Weights of a small image classifier: 2.15M parameters, arch convnext_v2.
Rows from block 6 of a small image classifier, named by matrix and row number. Rows with one number within an expert belong to one neuron, the router's apart. Each number is 128 + 24 x the weight over its row's rms, rounded and kept within 0 to 255. All counts start at 0. Numbers have three digits each.
Before each expert's rows are labels from the 100 images, of 14976, where the router gives the expert most weight on average: "strongest on" is what is common among them. Only what is clearly more common there than usual is listed. The data: photos of arthropod specimens (BIOSCAN-5M).
# router: router (model.blocks.6.mlp.router.weight, 4x192, trained with AdamW), inputs 128-159
# up: expert up (model.blocks.6.mlp.up, 4x96x192), inputs 128-159
# down: expert down (model.blocks.6.mlp.down, 4x192x96, transposed), outputs 128-159

# expert 2
strongest on: order Hymenoptera; class Arachnida; order Trombidiformes
router.2:131111142147110134128121126113131126170125138125150137104122142111092108147147094144155129123094
up.0:131180119096113110128098130101098130199150127116129136162131150143116121139119115156132133119153
down.0:100124134114155122132128133116149121210115128130126154139085102125129131147144179108129147141162
up.1:109119125125079119132128096141127097089181127109108150080104151115126121126157118100110128138128
down.1:141117172131108152176155115125124139108139166142123122094097090131130126123035127159170072121147
up.2:112155124108113191130118138139123116142087146126150123126130106137122129092105137161120168135131
down.2:110134131158104123102094125159138129127089144172150116117083204167131120091162104133141102144099
up.3:178126133106126115146163137121092180088126113102135133102149129157125106129127102163154143165125
down.3:112141129128127145097130157141134141166154169147147107129130093146112121127157133146116153182133
up.4:149119146127112157145118101099140095128144149149138180138124127119118110129161100109135132181136
down.4:129152123090156189107120143119088062110127126137118138134142120109127171135143118117096150119170
up.5:111128145090124143122178128146120134123143141143125135112157145184180155154122099130119119133155
down.5:110148132112109085107127140114114128158128115167104110130139091140155120104133133078059129108122
up.6:131118144099122134170140127148119152140122132106134127176144146127131123157099124132173118105129
down.6:148155136126097119190183132129121159156115087162111132124108129126192118112107139133131155075115
up.7:146121108143128117142092098113137084116139133138139126131136159129109119101124142128134160155099
down.7:128150127139175136126091125164110101141121140151132147125143174126200125125148122164128081119095
up.8:137104118156135132143129126160083071139122118133136116109116130112143162159148049077186098124013
down.8:124095136098154094126114130129140134128117127128138143145147139143109103143150103130152125118122
up.9:102077144121154062121120132116115121117117139078088106119132157111152121095109121113101138095166
down.9:146133123132164212128130143151128160143085070108126145112104186114089104128127184167111146119129
up.10:161091070119124129125154141131148120157160076119131135121160137087131123144125103107107141087128
down.10:161126071128111125170114116131104109133130123135123142131111130135145126160185118104153124133121
up.11:127137126134100141136099132142156127127193126146112128161174109104127138147160139111142144125114
down.11:139121128149132128150044121128102098127131105120119077156108121124154133168087144129139130124103
up.12:128132137176129127160156178147124125124153154132130156151150137164121108137139133136157117117151
down.12:115145138133143094111104080149102157155120075161121143139127151135088163119129141126128130156088
up.13:096135167133135169129109163091115107148128143127118105102146132012107144155120098100148147132126
down.13:126102085146155140125104132146121148122149143097111145135127110083113092144123121137169113172124
up.14:146078134123135120137135158137115131090140128098106082142120140134171116144169145139144090126136
down.14:138071117133138114099137127130132135127129126125126107091200134131089119126114110139101153041124
up.15:092125125134067159128117142093102071102107098121105149104148154130126166142174110083084111121116
down.15:148077128186154125119095099102150149100080118077095142140125150105125135084073104133137140102103
up.16:121114114155148120141111119142105152139151145148163154093121119092177122129092105117098124142121
down.16:115099126116113159165114113114127078156120158130171098178111116084093133132159123131161110155160
up.17:127061113159149100093121125153110119106152080156106139083126157125099126130132136124139123154122
down.17:114150130126129155122101134156122133134112136126126115120135143116163141131112089125105129107124
up.18:093068127158147124125106116094149104098173108076101104102091157097133142135125103126162128129157
down.18:132154125125095135153134140131160117123123130118152103148137072129155156135163118162148139130129
up.19:128128078139086115119132141100151124119142146141096115136118144071122089123123120172137076131155
down.19:125118137064166133091144150112124095122131145143118123137128145121146157120138168092127130118148
up.20:130131095124134113107078148122122152113114125116151183111138115097150117141126122139126124122108
down.20:117168101128153108122127111140128113128160105111121162133129140154148177127104156139116146100043
up.21:180121111137102126190120117119133128153169131138132180088129090130114102157125143114076160130130
down.21:082092097129153171133108154098123146148152123132110129154115159157129104144122098145131146106134
up.22:114154147114142130112174138173131099186137110121126125101098113124138122118142132137078133192129
down.22:093108109123141139119128143113136084112138135120125151129170089146114086132130182103170102144152
up.23:154107109188029155176169130140124122115128105111142090146117142119103121152110123090136111139136
down.23:184127108110164135115114128144135123122108178116106174094164154158123110143148127139137142096138
up.24:145102125174116167096142140152103140114115109115157095085137096148072090130135119128133130117129
down.24:083117132139125150149116149134133118101114126121129096094097061130131111137097101164096130142154
up.25:072145130119110109122173187108106112125102124105138139130121127084143084100152093154129140133106
down.25:186139130147127115152131143121137134119126114119148164142106140130142122163132135093139124138149
up.26:157151130125151105160109148107115136138127122130126146147137127128134121164128148116127124120110
down.26:130138118150136117136165134132098079139128149116090146111120122147163126152146196093135143156117
up.27:162149079078075115125160126156121127127141115133111116141107153100154118108142128110140089124136
down.27:119098146118133154190144099130117142161187116161137144106130155104126094104117147132156163125183
up.28:139144138134100115132125090147150096163063101120136142172126143098125139140134110131128112055126
down.28:128147134179129102093128137111080131127108142164137161139119138163113110106128154134070122111135
up.29:134119112141134104113116150092166127125134138119128102137106116125131111143155076147139145129144
down.29:115126116130156120180102139168124115129111119140129136140113116116152138102142117123109152144137
up.30:143121070133062139130144157082142137124154100146140122108156153139183128094121027161134155133126
down.30:127091123091110163134114087131128056134151109142118168119190184114141110097159132134093058126134
up.31:143152129156105139081124150150084138118113146115165127106175166138137125123100124108136098097174
down.31:117108115127116118136136185126130141056138127098128115124117140114112135120128075126136130133114
up.32:127095124166117122122145120128128193131129120115148115160142126181122133111078127148129190126124
down.32:145111146121122100125117120155142130061081123127128075156156162142092129169118100187167115107134
up.33:115121162068136156120086135139104121116128122070127171135125141126157148158102120135128106133128
down.33:122160129106147099133158116116129136145133125109140110159151112097137130127154127101152122146189
up.34:169110120124087127173102127143161173137077106130104112136152141139075144167130125138134124111137
down.34:152113124119147137161125117132099139116164163136133128181145138145139105125154112104132112098084
up.35:095141166133151139132159139125119116151154134135089117131121126100108132097105098148126155126139
down.35:138133138141133120150091160079132172129136139151140122128159124080118145132154159109166145116126
up.36:130056137124108078109138134157122155137134089159131135160132140138142147132065109112130114131116
down.36:174130161133132152105128132137149127158168137110126129122115165103166152192137129126111129101129
up.37:153131148109158128095133114110072140136099130146112131142114147127124114128155137116156135149106
down.37:128128134087123133132123098130110127128086159114097113106127118152151107140114112123086139153124
up.38:116148132191135114125096162085128132148063131133123174117121135119140159123128124097125091173115
down.38:130130132124143092125156133110132081124123182127131135127083093136146112130159131155156131197128
up.39:119127157125135137161139134127091123109135145174157093114134137154130114114140151143108101134148
down.39:173104142142116113128172128141126100119140123125157134147121109121126083158155120122111163147124
up.40:117111143145139119109165127164129147147186141121128126124139133126096195076139127137133138101077
down.40:119136113148132128133126140122107141114171104120128112135120131150125120128120128155157125110150
up.41:169112060141131121096114154145094208123132100150134106163137123109139155099177124187116114151137
down.41:121159135107127122118127108165082112148124143153174051125174112113130122151083169118123111126139
up.42:138104132129129131075128114142113093128144113123129124151161080090102135152104128103156133141101
down.42:107130125132131118154132129113126110110126139140104124074116112124155112117129109096128110132109
up.43:127154160122147127166134119127142118097128147112120122130123131127148145166169147127138130115129
down.43:152151082113128093103129152134123185118205152124116103140120133124113104136173122107111086144129
up.44:158111183145113109146144100144125122153126128124132136131124143129155142123134132134149137145078
down.44:142095142131125131085126169144126104122073182116120102170088126172152112138123141131098088105103
up.45:129127137114128114105154139146109158103133122124126115142132137106122122117114156115116081162163
down.45:114142126145099118100135156133083110150113117155088143162133089134119120101126141103150126091133
up.46:104137179097108130149139144128117152113147090127131109108134130117162143153147146130175148131118
down.46:112158129093121141143130140139120133105117132126118122122113129154162139119146179144128164085176
up.47:120164117113125108097152125116115145105145123127122126096164125154080177135121138115130117170130
down.47:125110109112127132129133127098139150148086115128124105122121111184155096091124127095159114119073
up.48:162133128133119146117155102128117121102113153153076087117134085157153171119129123128135117119126
down.48:120128148086129128118127186120141104150116137152129108077109085164115134160135115116140112130157
up.49:156149179153132094099130124151138127204152171168122141107126082166135150130136149179082114095122
down.49:112116123130101100121100083130125126100116118123133099125128114118086082129131088108110124164137
up.50:184106128139154176137170140146116135106156132116141112143143150118105163152130160124109149134124
down.50:105128168132154104107128132105127088129106173106144083121177128126131087133146160112091128162116
up.51:123103120125162135121162106177165122134103131101127123089109153123167060110093161086169120102095
down.51:095168135130123170097148106115139132137103159124169120137117149116186114167103125157125141095108
up.52:125105130143116134132123158106128138092105112150124130134133130139125139141116097072089158138100
down.52:166124101124135160094095122150166117082146121092114171148149095111146145147081104125112124110125
up.53:110133146116145126148132130172047132134169173115081133166130127109127170131126136142091146116128
down.53:138077098140145087113113130114111130112143105138128103101072107120114160126129108135144110096200
up.54:153155093127152083175097130132112156109127129140130118135149107097074157118124140100116133186126
down.54:126125142144142100127143125132116082129152134144161179164122135140109128089121125116126162156111
up.55:126142132138104128129141135151121186089118138142130172154126128116178117155115133130130113154100
down.55:135128120143114127112162146109139114127138161135093071128131110141117158118184121137151141132127

# expert 1
strongest on: order Coleoptera; family Coccinellidae
router.1:125135146111122148126121127146096108136115150083138121120122138153183149099124138146129115138111
up.0:127149128148135121117142090114124160133133129129121154120122135129164117112149126131118105099139
down.0:119169086167138114180111156125115138117145131146074133128131126170126103181134137113100104123115
up.1:102129133119124154135119136143085137141107160100125157124121160131145112108136125111159136125165
down.1:108103143138085135135144141141093095138143175108145171156110172159118126109131110116115141152139
up.2:117116108106172122099107140133102100113124194108134100104135141119114123173136137126106129085112
down.2:067126156139190129112108130144106133081137140108104102136112143101117124128148100166106122170144
up.3:157128146130118101156137127129138142088107133119133123099090122108084112150146143100145171179108
down.3:106112121129155100134130151079163172111080142133083097153102069103127171138139122086118146145105
up.4:121127161148135101159115113114100105122138093087109114126142142152128131113102108151205114099155
down.4:126110127076128080139122154161106099140165125124139143169123161177133107147120141086090127069134
up.5:132142149086153118096093111142107155117141088117157124150127119112098149124137110111119136215104
down.5:108137134126145173079135133105155152169093178168120120120085124103100134110122147128130169160139
up.6:105126177135174109103170101125133105135095120157090144128149111103132129131139176126136122127134
down.6:111165169102102135094153109118153088125115121097131110120098140126170129085113145128084162143148
up.7:138109126152101194110102128149154100111121134125128129109111114078127087119116126185119098134124
down.7:155110109083165122127144103095182132137163139126117113161139139132128138109083116154141191122103
up.8:129156179153118097157155115127109127123110152122136103116095128151104174098131102143141112109115
down.8:104137126129120121124145143131131100161132073121135114129119132132113131167106125168143134105130
up.9:119203127158124121159095095139115103154137106132146119176137092095072116104077098123130118123156
down.9:144106114114098128113106141122131106120092127126129088133153126162096149132158145127183125093181
up.10:138116108114136077126200195127139189102158119099123144123127134142142113093115155121169104116104
down.10:147105157125130100120089119088153128184113129112144070134119117116200134112149104129186128134119
up.11:136097150154096149150079158142120099147123074183163161123136141149111157148131164086128109171131
down.11:115132136136100132130114163133139166154094128177106113114164135112139141185124129147140126132135
up.12:119131153113128145168129143118125153129128179107159158098126138080123158184166128138119119122151
down.12:131067127085131120131117142134130094170129143182066092141110141085129136118086136122103129117146
up.13:093142114101167216177093121113136121129136121146134151127143136140144108147135129128129108166121
down.13:152125099130124138132122165147146162170098142122096090130124111124146138135139146138126166087085
up.14:094066095134121140111113100092124164120176125150096137113123136168129134103126137155154156107137
down.14:128115123108117130138118132119141103185126123113105139111149085124052142116133130150145117126170
up.15:112158117126142120144129131133137108093108118130132114115137127117143121138128132117083116139204
down.15:151169163124122135130129154157144127104112127128149131128148148112149107118130121081122125135159
up.16:121143166130121109161131101101123153114120111129103171119179170130110103087134140104172112114117
down.16:124093113148069153102140116137064091134126113128156132117121130150165125113159133118112135181094
up.17:128142097145158128157129089096111128131132127122134124136185119094142131149075102119110147118144
down.17:113107127124128203161179067090109157152139158135112159067078139128165121122123115116121137102150
up.18:117099182142131125137135124096112124133144142177124113118212146112146137121115149112092153143147
down.18:114093118096130131092165132082114103094171134134165126110081071125116087133120056115105145130114
up.19:131139116119156129154121111152188137140139115127122136130084127112170096121140193142113145117109
down.19:126109152147146100120104133101109138113176137166122108140120132145131124170125102131132113122133
up.20:118111160092135148148097129101137138132165143007126136086104138204112104124173125162126132125132
down.20:124132076134115069176111147165119167145177168124133132110130124118158177181122111122163119089139
up.21:149141166060143144142161126157147113116126125142115174086128118124116108077115156134112103130171
down.21:096148149087127117126164121155147115129162142123177081103094120110144128130159133152152130127124
up.22:132141113104138125176166161159117136160157110127113123071102118125138108121122183084135133145113
down.22:121126115097123126143145118102150151125101140100115150181122172110105178163126124095160112161118
up.23:143129087143117131137105118118113061101112128148167112142121128125091096131128124116154144149148
down.23:120097107112138157107172151116108145154141112124127128129111140125107161123109162082096130110125
up.24:109126137049166192124110117141095127131167124153116133158133080134110190163098138210121127102151
down.24:134103117078124095130146122153123138108138125136127124168126139129164119110172142142138128182144
up.25:112120134092094088165120143150119126175125130116121105128114132122148122115135164149140135123139
down.25:129109090123147113116127130084128145117169080149157095139146155128127089143127121144111125120122
up.26:101124098153178119141074127183147113119193074120135102106117130163135092106135133085136120150129
down.26:166168103146172083147172162101149148120159131141124127125121112150107130173144089099114099172136
up.27:115110108170135158146109113140135116114142117153127127075035146128117129099120143131092163132119
down.27:085133148132114115111170141090154148143097122153194137066150159114138123126127145141153118092134
up.28:091117163128166124109126081131122131137163137129151132095146181148119138108137105141127139096138
down.28:153130104140136150091131138153174129126106160134159146148147115097092073100136132129172118126126
up.29:101094101162089093072141099119100123114132131120096135138143159107112127149131111100121159128169
down.29:136108123132118127154103134139113114130082129136157131140126124180131180075080154143150105161120
up.30:139092135150109137089123112135133110123116165142153154112129118126131146157116113100105151096184
down.30:123134175125144099157106093130090143122136147106101157131130114148102163123129093124173095100126
up.31:114162079123099152142146144158127128152091099109115170121115138116066104120138127166094154133130
down.31:102153138155110136140127102159142167110126139126127156146128127120184146120116123071174127120123
up.32:109132113141138122141128129138101122106140117137129133124131108154124107106109138134160158157123
down.32:131143132126125108057116135152130167156117163115126116115149123123104158101128095105094128131157
up.33:128135106120151108126128130101121110110196138134127133134149119098157180144158138099095141066124
down.33:125129147144149186139109098123163160148121134130115108131094128129136107123145158100138090106141
up.34:203099170112130123113135134111128104119123166089113145100142120175122139133109123166097119145135
down.34:119117128119124183103187188104131153120123100160096138150132124109123142139130128084150146150126
up.35:138106106133137109105123172111139126138114121133124158141113128150124144116123143127138152131132
down.35:143074121155119149085090120081121143158130117113148126146134129119136078146136123121156148128155
up.36:112136140141145132131122093130156112128101128110140109141156118118075123128133107094131142135105
down.36:124100100086151155108132132146089096124088144124115140118165109148146130129163161120112138109145
up.37:130149159147111155123138148127127118100158143089124128150148133138098122103143120140150122133103
down.37:137136110140151128171083078146108116127138127162132133101130122133120148148137131142126137185139
up.38:128126148130080120115171136128138139185117130128153133118112121131126123141138156123142131106144
down.38:132128131125145128093125105112127118120148128121152141145124105115126138130119117152100105139100
up.39:137144109153167126142102136160081144117131117127119127153143110088128066156101127147158117108134
down.39:133169156097126176126131151122135152128124140134117150125119154174143119118108157112152076157114
up.40:119134130143140117130124128155135118128159120160131144152139081136135124128134171137186158176090
down.40:146128130117139180130122141105125187127121140127148130138112155152119124137061110122126122200111
up.41:137131128124125142140130094165164139125127118129179134093082146132129111129127136117151118197082
down.41:092144118113118132112150159106194122111115135123150127103135121103133125116118120130172139130128
up.42:109102127130144179121126124111165089125084156119160103121098169057137151149120125121123176155144
down.42:131160118127153126156175163128138077131149145100126110148146117103095144109125142138146149140131
up.43:120074168172107160104083072181109116081132134161147131125111162129119165139129132150127143115172
down.43:142121122103121120136108155120103126143133121103187165129128128103124110138127126130151117092152
up.44:131103110139155127098127105106136165176122103114128161145140149115127076124150124167137140091139
down.44:163102076143112120167102110112105070121158149095098128130159132109142134133124170099109138118137
up.45:127141103178100105122078091156090130092140144143163134120109132118129158153114099141153094134105
down.45:140127113099125123119157120128201088140120104139127152105117088149171115128101173139140098156175
up.46:094118138152140115166102189108121156121118087112100123094151160117137099143099128132125144140161
down.46:130135145141101073114127105104111128161116092135134114118125113145157140167113130097092115130136
up.47:145148119131114153143128167128128134112130119127162123079165139090153100103119114153113147144133
down.47:120119129115194168130141141085125131114141137157129127104123111164128100116121116127154110136076
up.48:114140095130093087187156164133111137132131128138113116163131115111139096144113153129174182137158
down.48:114130060160109085093127148134136172132138149130121107136176161127106157135122116127107124157113
up.49:104130120131087156101131129117137119103109097147175121128113145152099116162099120129115113116117
down.49:138129117147113174116144176106121137124140109107151141160124134100113117119133129115195123159149
up.50:172146153143132134112149146158142087140150138144156144144146153142124155101163131123138162096141
down.50:120162136126115160111118161135097126092138134132110094089175129125141142151136155149139089115105
up.51:106136121118128097139136139110117117166165158124123149108153124114141133138113123127136114187109
down.51:115118118110135170124133099135126109145140117112096126143121139178149087138129187175121133130159
up.52:137103130126141121160121081160135170189107118106117140187128135156100116139114147097111122149115
down.52:141129139123095109151123114077116137145160136125133148183129123162159129143180116116122156109103
up.53:091141188136110103123092133127110103131108094126081118143091129134112152189125120112105121132178
down.53:128120191136141096108127112125103127103102110126104100140116074162121137115129111096126102173120
up.54:115114116200062105123102111128131125148155165147103109119136132135108162129222089084188114102108
down.54:113112123128143157077141074154097125144073130147092122154102126136148116175127146129120114090117
up.55:122155127127099123118135114129151132151147157137108151116119107154177136124123117116109158126134
down.55:163089128149145173114075130127105125116138111127137100132144132130103148092126079206150125130096

# expert 0
strongest on: order Hemiptera
router.0:165097093157158115134141141110140140111141106158126122151151128101112144094116117116185114126106
up.0:123169110156124139134128115141122116126122147133054121071144109136142130075105089176127149136172
down.0:118150140096130122134131137160060126138120161090135149158155117171118101113106152137171150120116
up.1:129081115142127124172130128133132149146157127105169145102153178100164120128150121130144059112115
down.1:109100128160176158106110134128124074125154182128169146090127127108140183177118153119089125103131
up.2:117056137122139134124140077135184145128148108140186147109125121121115158140184113050190122124119
down.2:138151139098131150110166122107147139112139135130121137087155116130130137129138105124072128125133
up.3:112078104155142075143124146186111156108164087118153164119134140080100128115163113130169131147152
down.3:102120113145141124133122098145134145124157106129150078125152135129124173144147124134137139169160
up.4:126155121139137118127136107107121149141169125139121192169132181121151139163115115134113128108126
down.4:139116087115143133111117141108132130124133107148100174194118110128126113140158128095088127148125
up.5:111105150129125115156092143153106170130109112127098129131115124122124121148173154112124165150135
down.5:123127105126088123143161151116098131119119127130100103166146141172126135166145163114119100146134
up.6:120174137130112075112147158128126128115131162117063130144135111112110076116204136163145155136166
down.6:132118148115103133095165109104149164164082127084121119128182160124140155099118108181084103142130
up.7:130121157152128121119166223153060112102120132104169129167146131137103105145176124140138121124141
down.7:129100124100098143046129095128131164121142135143153100104127078129096117131117089092137131155126
up.8:148123123117152093129121177139130135079126151151150139111132173150129099111124166098132119135155
down.8:152128120142090154134124145181126123093141105099091145105130127163149114147113157128165139109130
up.9:156113061114126140087105157158097098123106127101121125116173153107132111077117119143136100179118
down.9:136126137106106143062136147115127143140133072144131108103138144138118147128164127127133127143084
up.10:155137103122142114125135069110158161116127080094131139139152127148141150133125179116157125145137
down.10:143117144144140084114117151155136111110096120114142130100141110125162120131136127126148074154104
up.11:090095159141123134164175123122125159112117191094116126102140132143118175128117180107129085131119
down.11:143111132090172049137137138128141113157163144131150118120130093121077121126084118124139127106143
up.12:100148091093082167159117209132123122100101135100122131154133160165083119113224121155114120117148
down.12:174115108116073101077155087150114147130124058138157105131100142135119122134144128142117181144132
up.13:140133140125088088127154091100112115094129178113121124115136166131115131136198124068120163151131
down.13:123109128112148140099134157161104144116075115096123099103132053126111126111139103099138135114144
up.14:149114135071137148086121147098143128091135093108138164115107150150120141180143118079105128145094
down.14:130131140116179164092114152151126137109081182037161118159102179105137128144122136131131094147123
up.15:159141112149163130098148110107101089128129125131099092149087120123107115174137111097109163094168
down.15:144137180146127111103126137140145127108124118113108142150125102157160195133180109075111085122118
up.16:146110131105126147119114103123121125135121087130117143126205156145128113161122129120115128142125
down.16:180080109124103119147120125092153105107082107110127126167131128150145139144141139173122107126147
up.17:111130128104091137152105123117123118126079104143123122122132102141089179081078143129102088112118
down.17:132186134124157084139164177114187086092129129153153141117142105105128120126111116137104136106103
up.18:145115180145138169162138120155136048161163109135128160131091122107106158094116100079141151153098
down.18:136169137111155126108129163148122120126114114126094127149077109162121111132148124132083141128077
up.19:134140128122157130122136152122069083120145095163122123128160112087156141150160115143168129172135
down.19:168158077118105137164117093126152122131130151128093124150136126100148126170147143080083136138131
up.20:154156120150142143118126121128135113145112111132095157118129175120130115109161135111143098157181
down.20:132106069156173151128163102132118159154112115117103110118142100121136124086150130143137150126108
up.21:090127111127153126174113125164124119118133165158092146138156084104131103123141148169115128133130
down.21:143139105155104101136104121125153125120110138109155174173160111178131097127102101179144117110141
up.22:142122173134143157122114102090123127162133139110116071113190161181124164134103115166132110114109
down.22:080142127170136124118125213140075159119158124182137198140089127106171126132155134127168172133129
up.23:113117146159127160120154126111089113140127115128113145113144120119122127122129122102142152141143
down.23:145150161129134107150129107123136110135126126187152106128139074152109115099124091109064120094118
up.24:128135169145115116126118188118140079070132142119116130082163138151115110123131112109142100146159
down.24:135135126143150098157149114109122156117156106144153147081101120138115127128146116118153108118085
up.25:140180129173132155119124118158115150134120169135135138089143129173108117172126126155070131122147
down.25:092137166135106130171153181106144135140104128123092136168095126145132156118096148118153112144153
up.26:128111103136119133106110138163135169121137073113124155140162108148114174094110155129137118174124
down.26:174080158119136111147136123123123163084115134140146077131090098146104128121136134131137110158140
up.27:154140144125122074136130123143122081128174126121087126149119127143127146138135133148159114139197
down.27:138137127115110146067148136177132127128175095155124097141115118100130170098130133095144114145126
up.28:152128160131138134113079192122120144109124128116136171094177108127141136153099094175100144143140
down.28:184134105139099160085128062142122084123095142155104093148118090130143128075145121151151124133100
up.29:155094133132147152072122238131120160156116105161141109149139126135085122110150139171109103129143
down.29:129138103118135096125148126093113174132139090125093110156109165163122101154105160150145102125116
up.30:144099150149153067151118186148101120132134134122146155157156131138141130123188089110151106129136
down.30:082131093171116132148092140133117150165142128132127123158147138150128084140118133147178095161181
up.31:072103130157149129141134097120160125132125158123135110134122151166164172147129146085162110128094
down.31:125123127142083160121106078146113107110130106115128130183108125143126144140084114099155164155152
up.32:139153108142122089125127148087123170169143134189097132162144139125126199128148109123124182115183
down.32:157115144072111126116133132122174112122087165097124165126146110126157126118129113154122124095148
up.33:167134149145131119114117124104124170116117166207130133077164172106198087131112141120121075116131
down.33:096125143124133149093134129156167139102103160116166128150121115128107175099139110140075108139145
up.34:125100133104160108122138136086127062174150171170108138148126110132139096087085077134111118123093
down.34:073107137096128102121107144167110124126140091129126114128132153113118128160135126157098108118085
up.35:137152135127158120139087154189147123106147125147185132106107166140086164147117088122129125136150
down.35:097112135100112120168149136143117103142108111115200128103099162118186118109139134142111150127128
up.36:178099124131131172131125153158117133135168147095110122140107155160132126125154104162122118122096
down.36:096136121109127105121166126131106114159139131124116108157143171137118157140121088143083116159125
up.37:101102156092151123129110117145147181089128133112087141144132124141118186111144132147147129108130
down.37:118106124122097132129110069119158119103142157114153072114123071123128115132142107131123119130136
up.38:134140091145124169135121118126089149120116137131130120131165120130150185110123107134122129159134
down.38:125143114110070134130148080115129115130127088106095123132155145127114129097139143153119130131149
up.39:106102130092147140125162132100120151128161105149117170111136144144121147099106118103064113104121
down.39:166139155171137093135126103102139149123160120125077077124125137138117130177095119130088099118087
up.40:131108154152136137122145137152177147142144130140138166133112161119102147107128145128134182135148
down.40:104149114131102160115086128139117103141120115085146130093175129063062134099120175146175134166133
up.41:137134089129159112156103126111094137146111128144153131120153144148107110145115101129109108132102
down.41:142122106168140136146104119151134158150150121106127099139071107139152155128145141086125147172065
up.42:102138125121156135118131131127113140118107160130133127078169085127143135081129135083133112160132
down.42:129159146078138111130123065100173154083086166100161113120117125151137080125089140075131142129134
up.43:134136147116126150135107145138129107136153120109114113145107091110145120161199087132138101135149
down.43:123135142097107162135127145057135136146130136124100144134111125118111123132135119149107126129113
up.44:147083151108156126107147182115120109123094131135128140113129112146131086146089119175104121136167
down.44:090127129162114151078150133124142108110138137100126131144133147132140121101160155127124092129122
up.45:139096139120108097120093105116108157170129153128111167127101147120140139133082092129094135147167
down.45:108127067137137102128172091106117124070128110090147145132205154129134079154135142134122128139128
up.46:125119128124137116126111159120118155109113135122142137156173126130162155174149184108141136137119
down.46:094110114147146141098090116116136108069148121125126118128127041109094121107091122112122102132151
up.47:136135088145112121147174146125126100125129159130129109125114165120093169119126165138137122122168
down.47:111137113145089133128128133164156088101147125151139121113166176127111142119106092130141154134122
up.48:109128112123160108105089109115122116165199118125131130119140124124121129129088114121132172123165
down.48:115185152137121172161113161128135141101130156124121157133128121121114112127114140167139144125091
up.49:134091128115160086122134132146139112133147104072118072129110148094138115121106152125146117107105
down.49:122145117123117152139131124116114115157123137092094148156126133125139135135119114089133121136127
up.50:153102094141123135157135181132108119096137132136158138106088104138131125169113069076128106144140
down.50:167113134124125102145134065123163154141145123127137139162104158097113168098174114131143188179163
up.51:154117177144139104123157162077142148105126134127126084125122135170150135121158132099113154117125
down.51:111156094135137131139155134180144132107109179114100137124142093128124091119125068129151163151136
up.52:133125141148144130143102137153133152131113179146120153124203129123138068126120146150142093105128
down.52:139123137115122144152100120146127134108126081130143153116119100157199117106137111190076101089117
up.53:095116142159160216167164119103129162104096125157112132145145105130087129134128135125173162143121
down.53:125139120133141154139120164157151086140144147188137151119157126100091094121136151131128125149143
up.54:128171152125127100151108128115143106107082071163093138159134158170180124138162073129101148118131
down.54:103128151155140137133109122177098151137129112140098125106099056114108101117129158104166168178143
up.55:130108152125127128160150112136101121105133103112132130158128131121114091128121147073139134129084
down.55:102160089111115107047107140125146132147104164156063140132126120124127085142141120121109141142151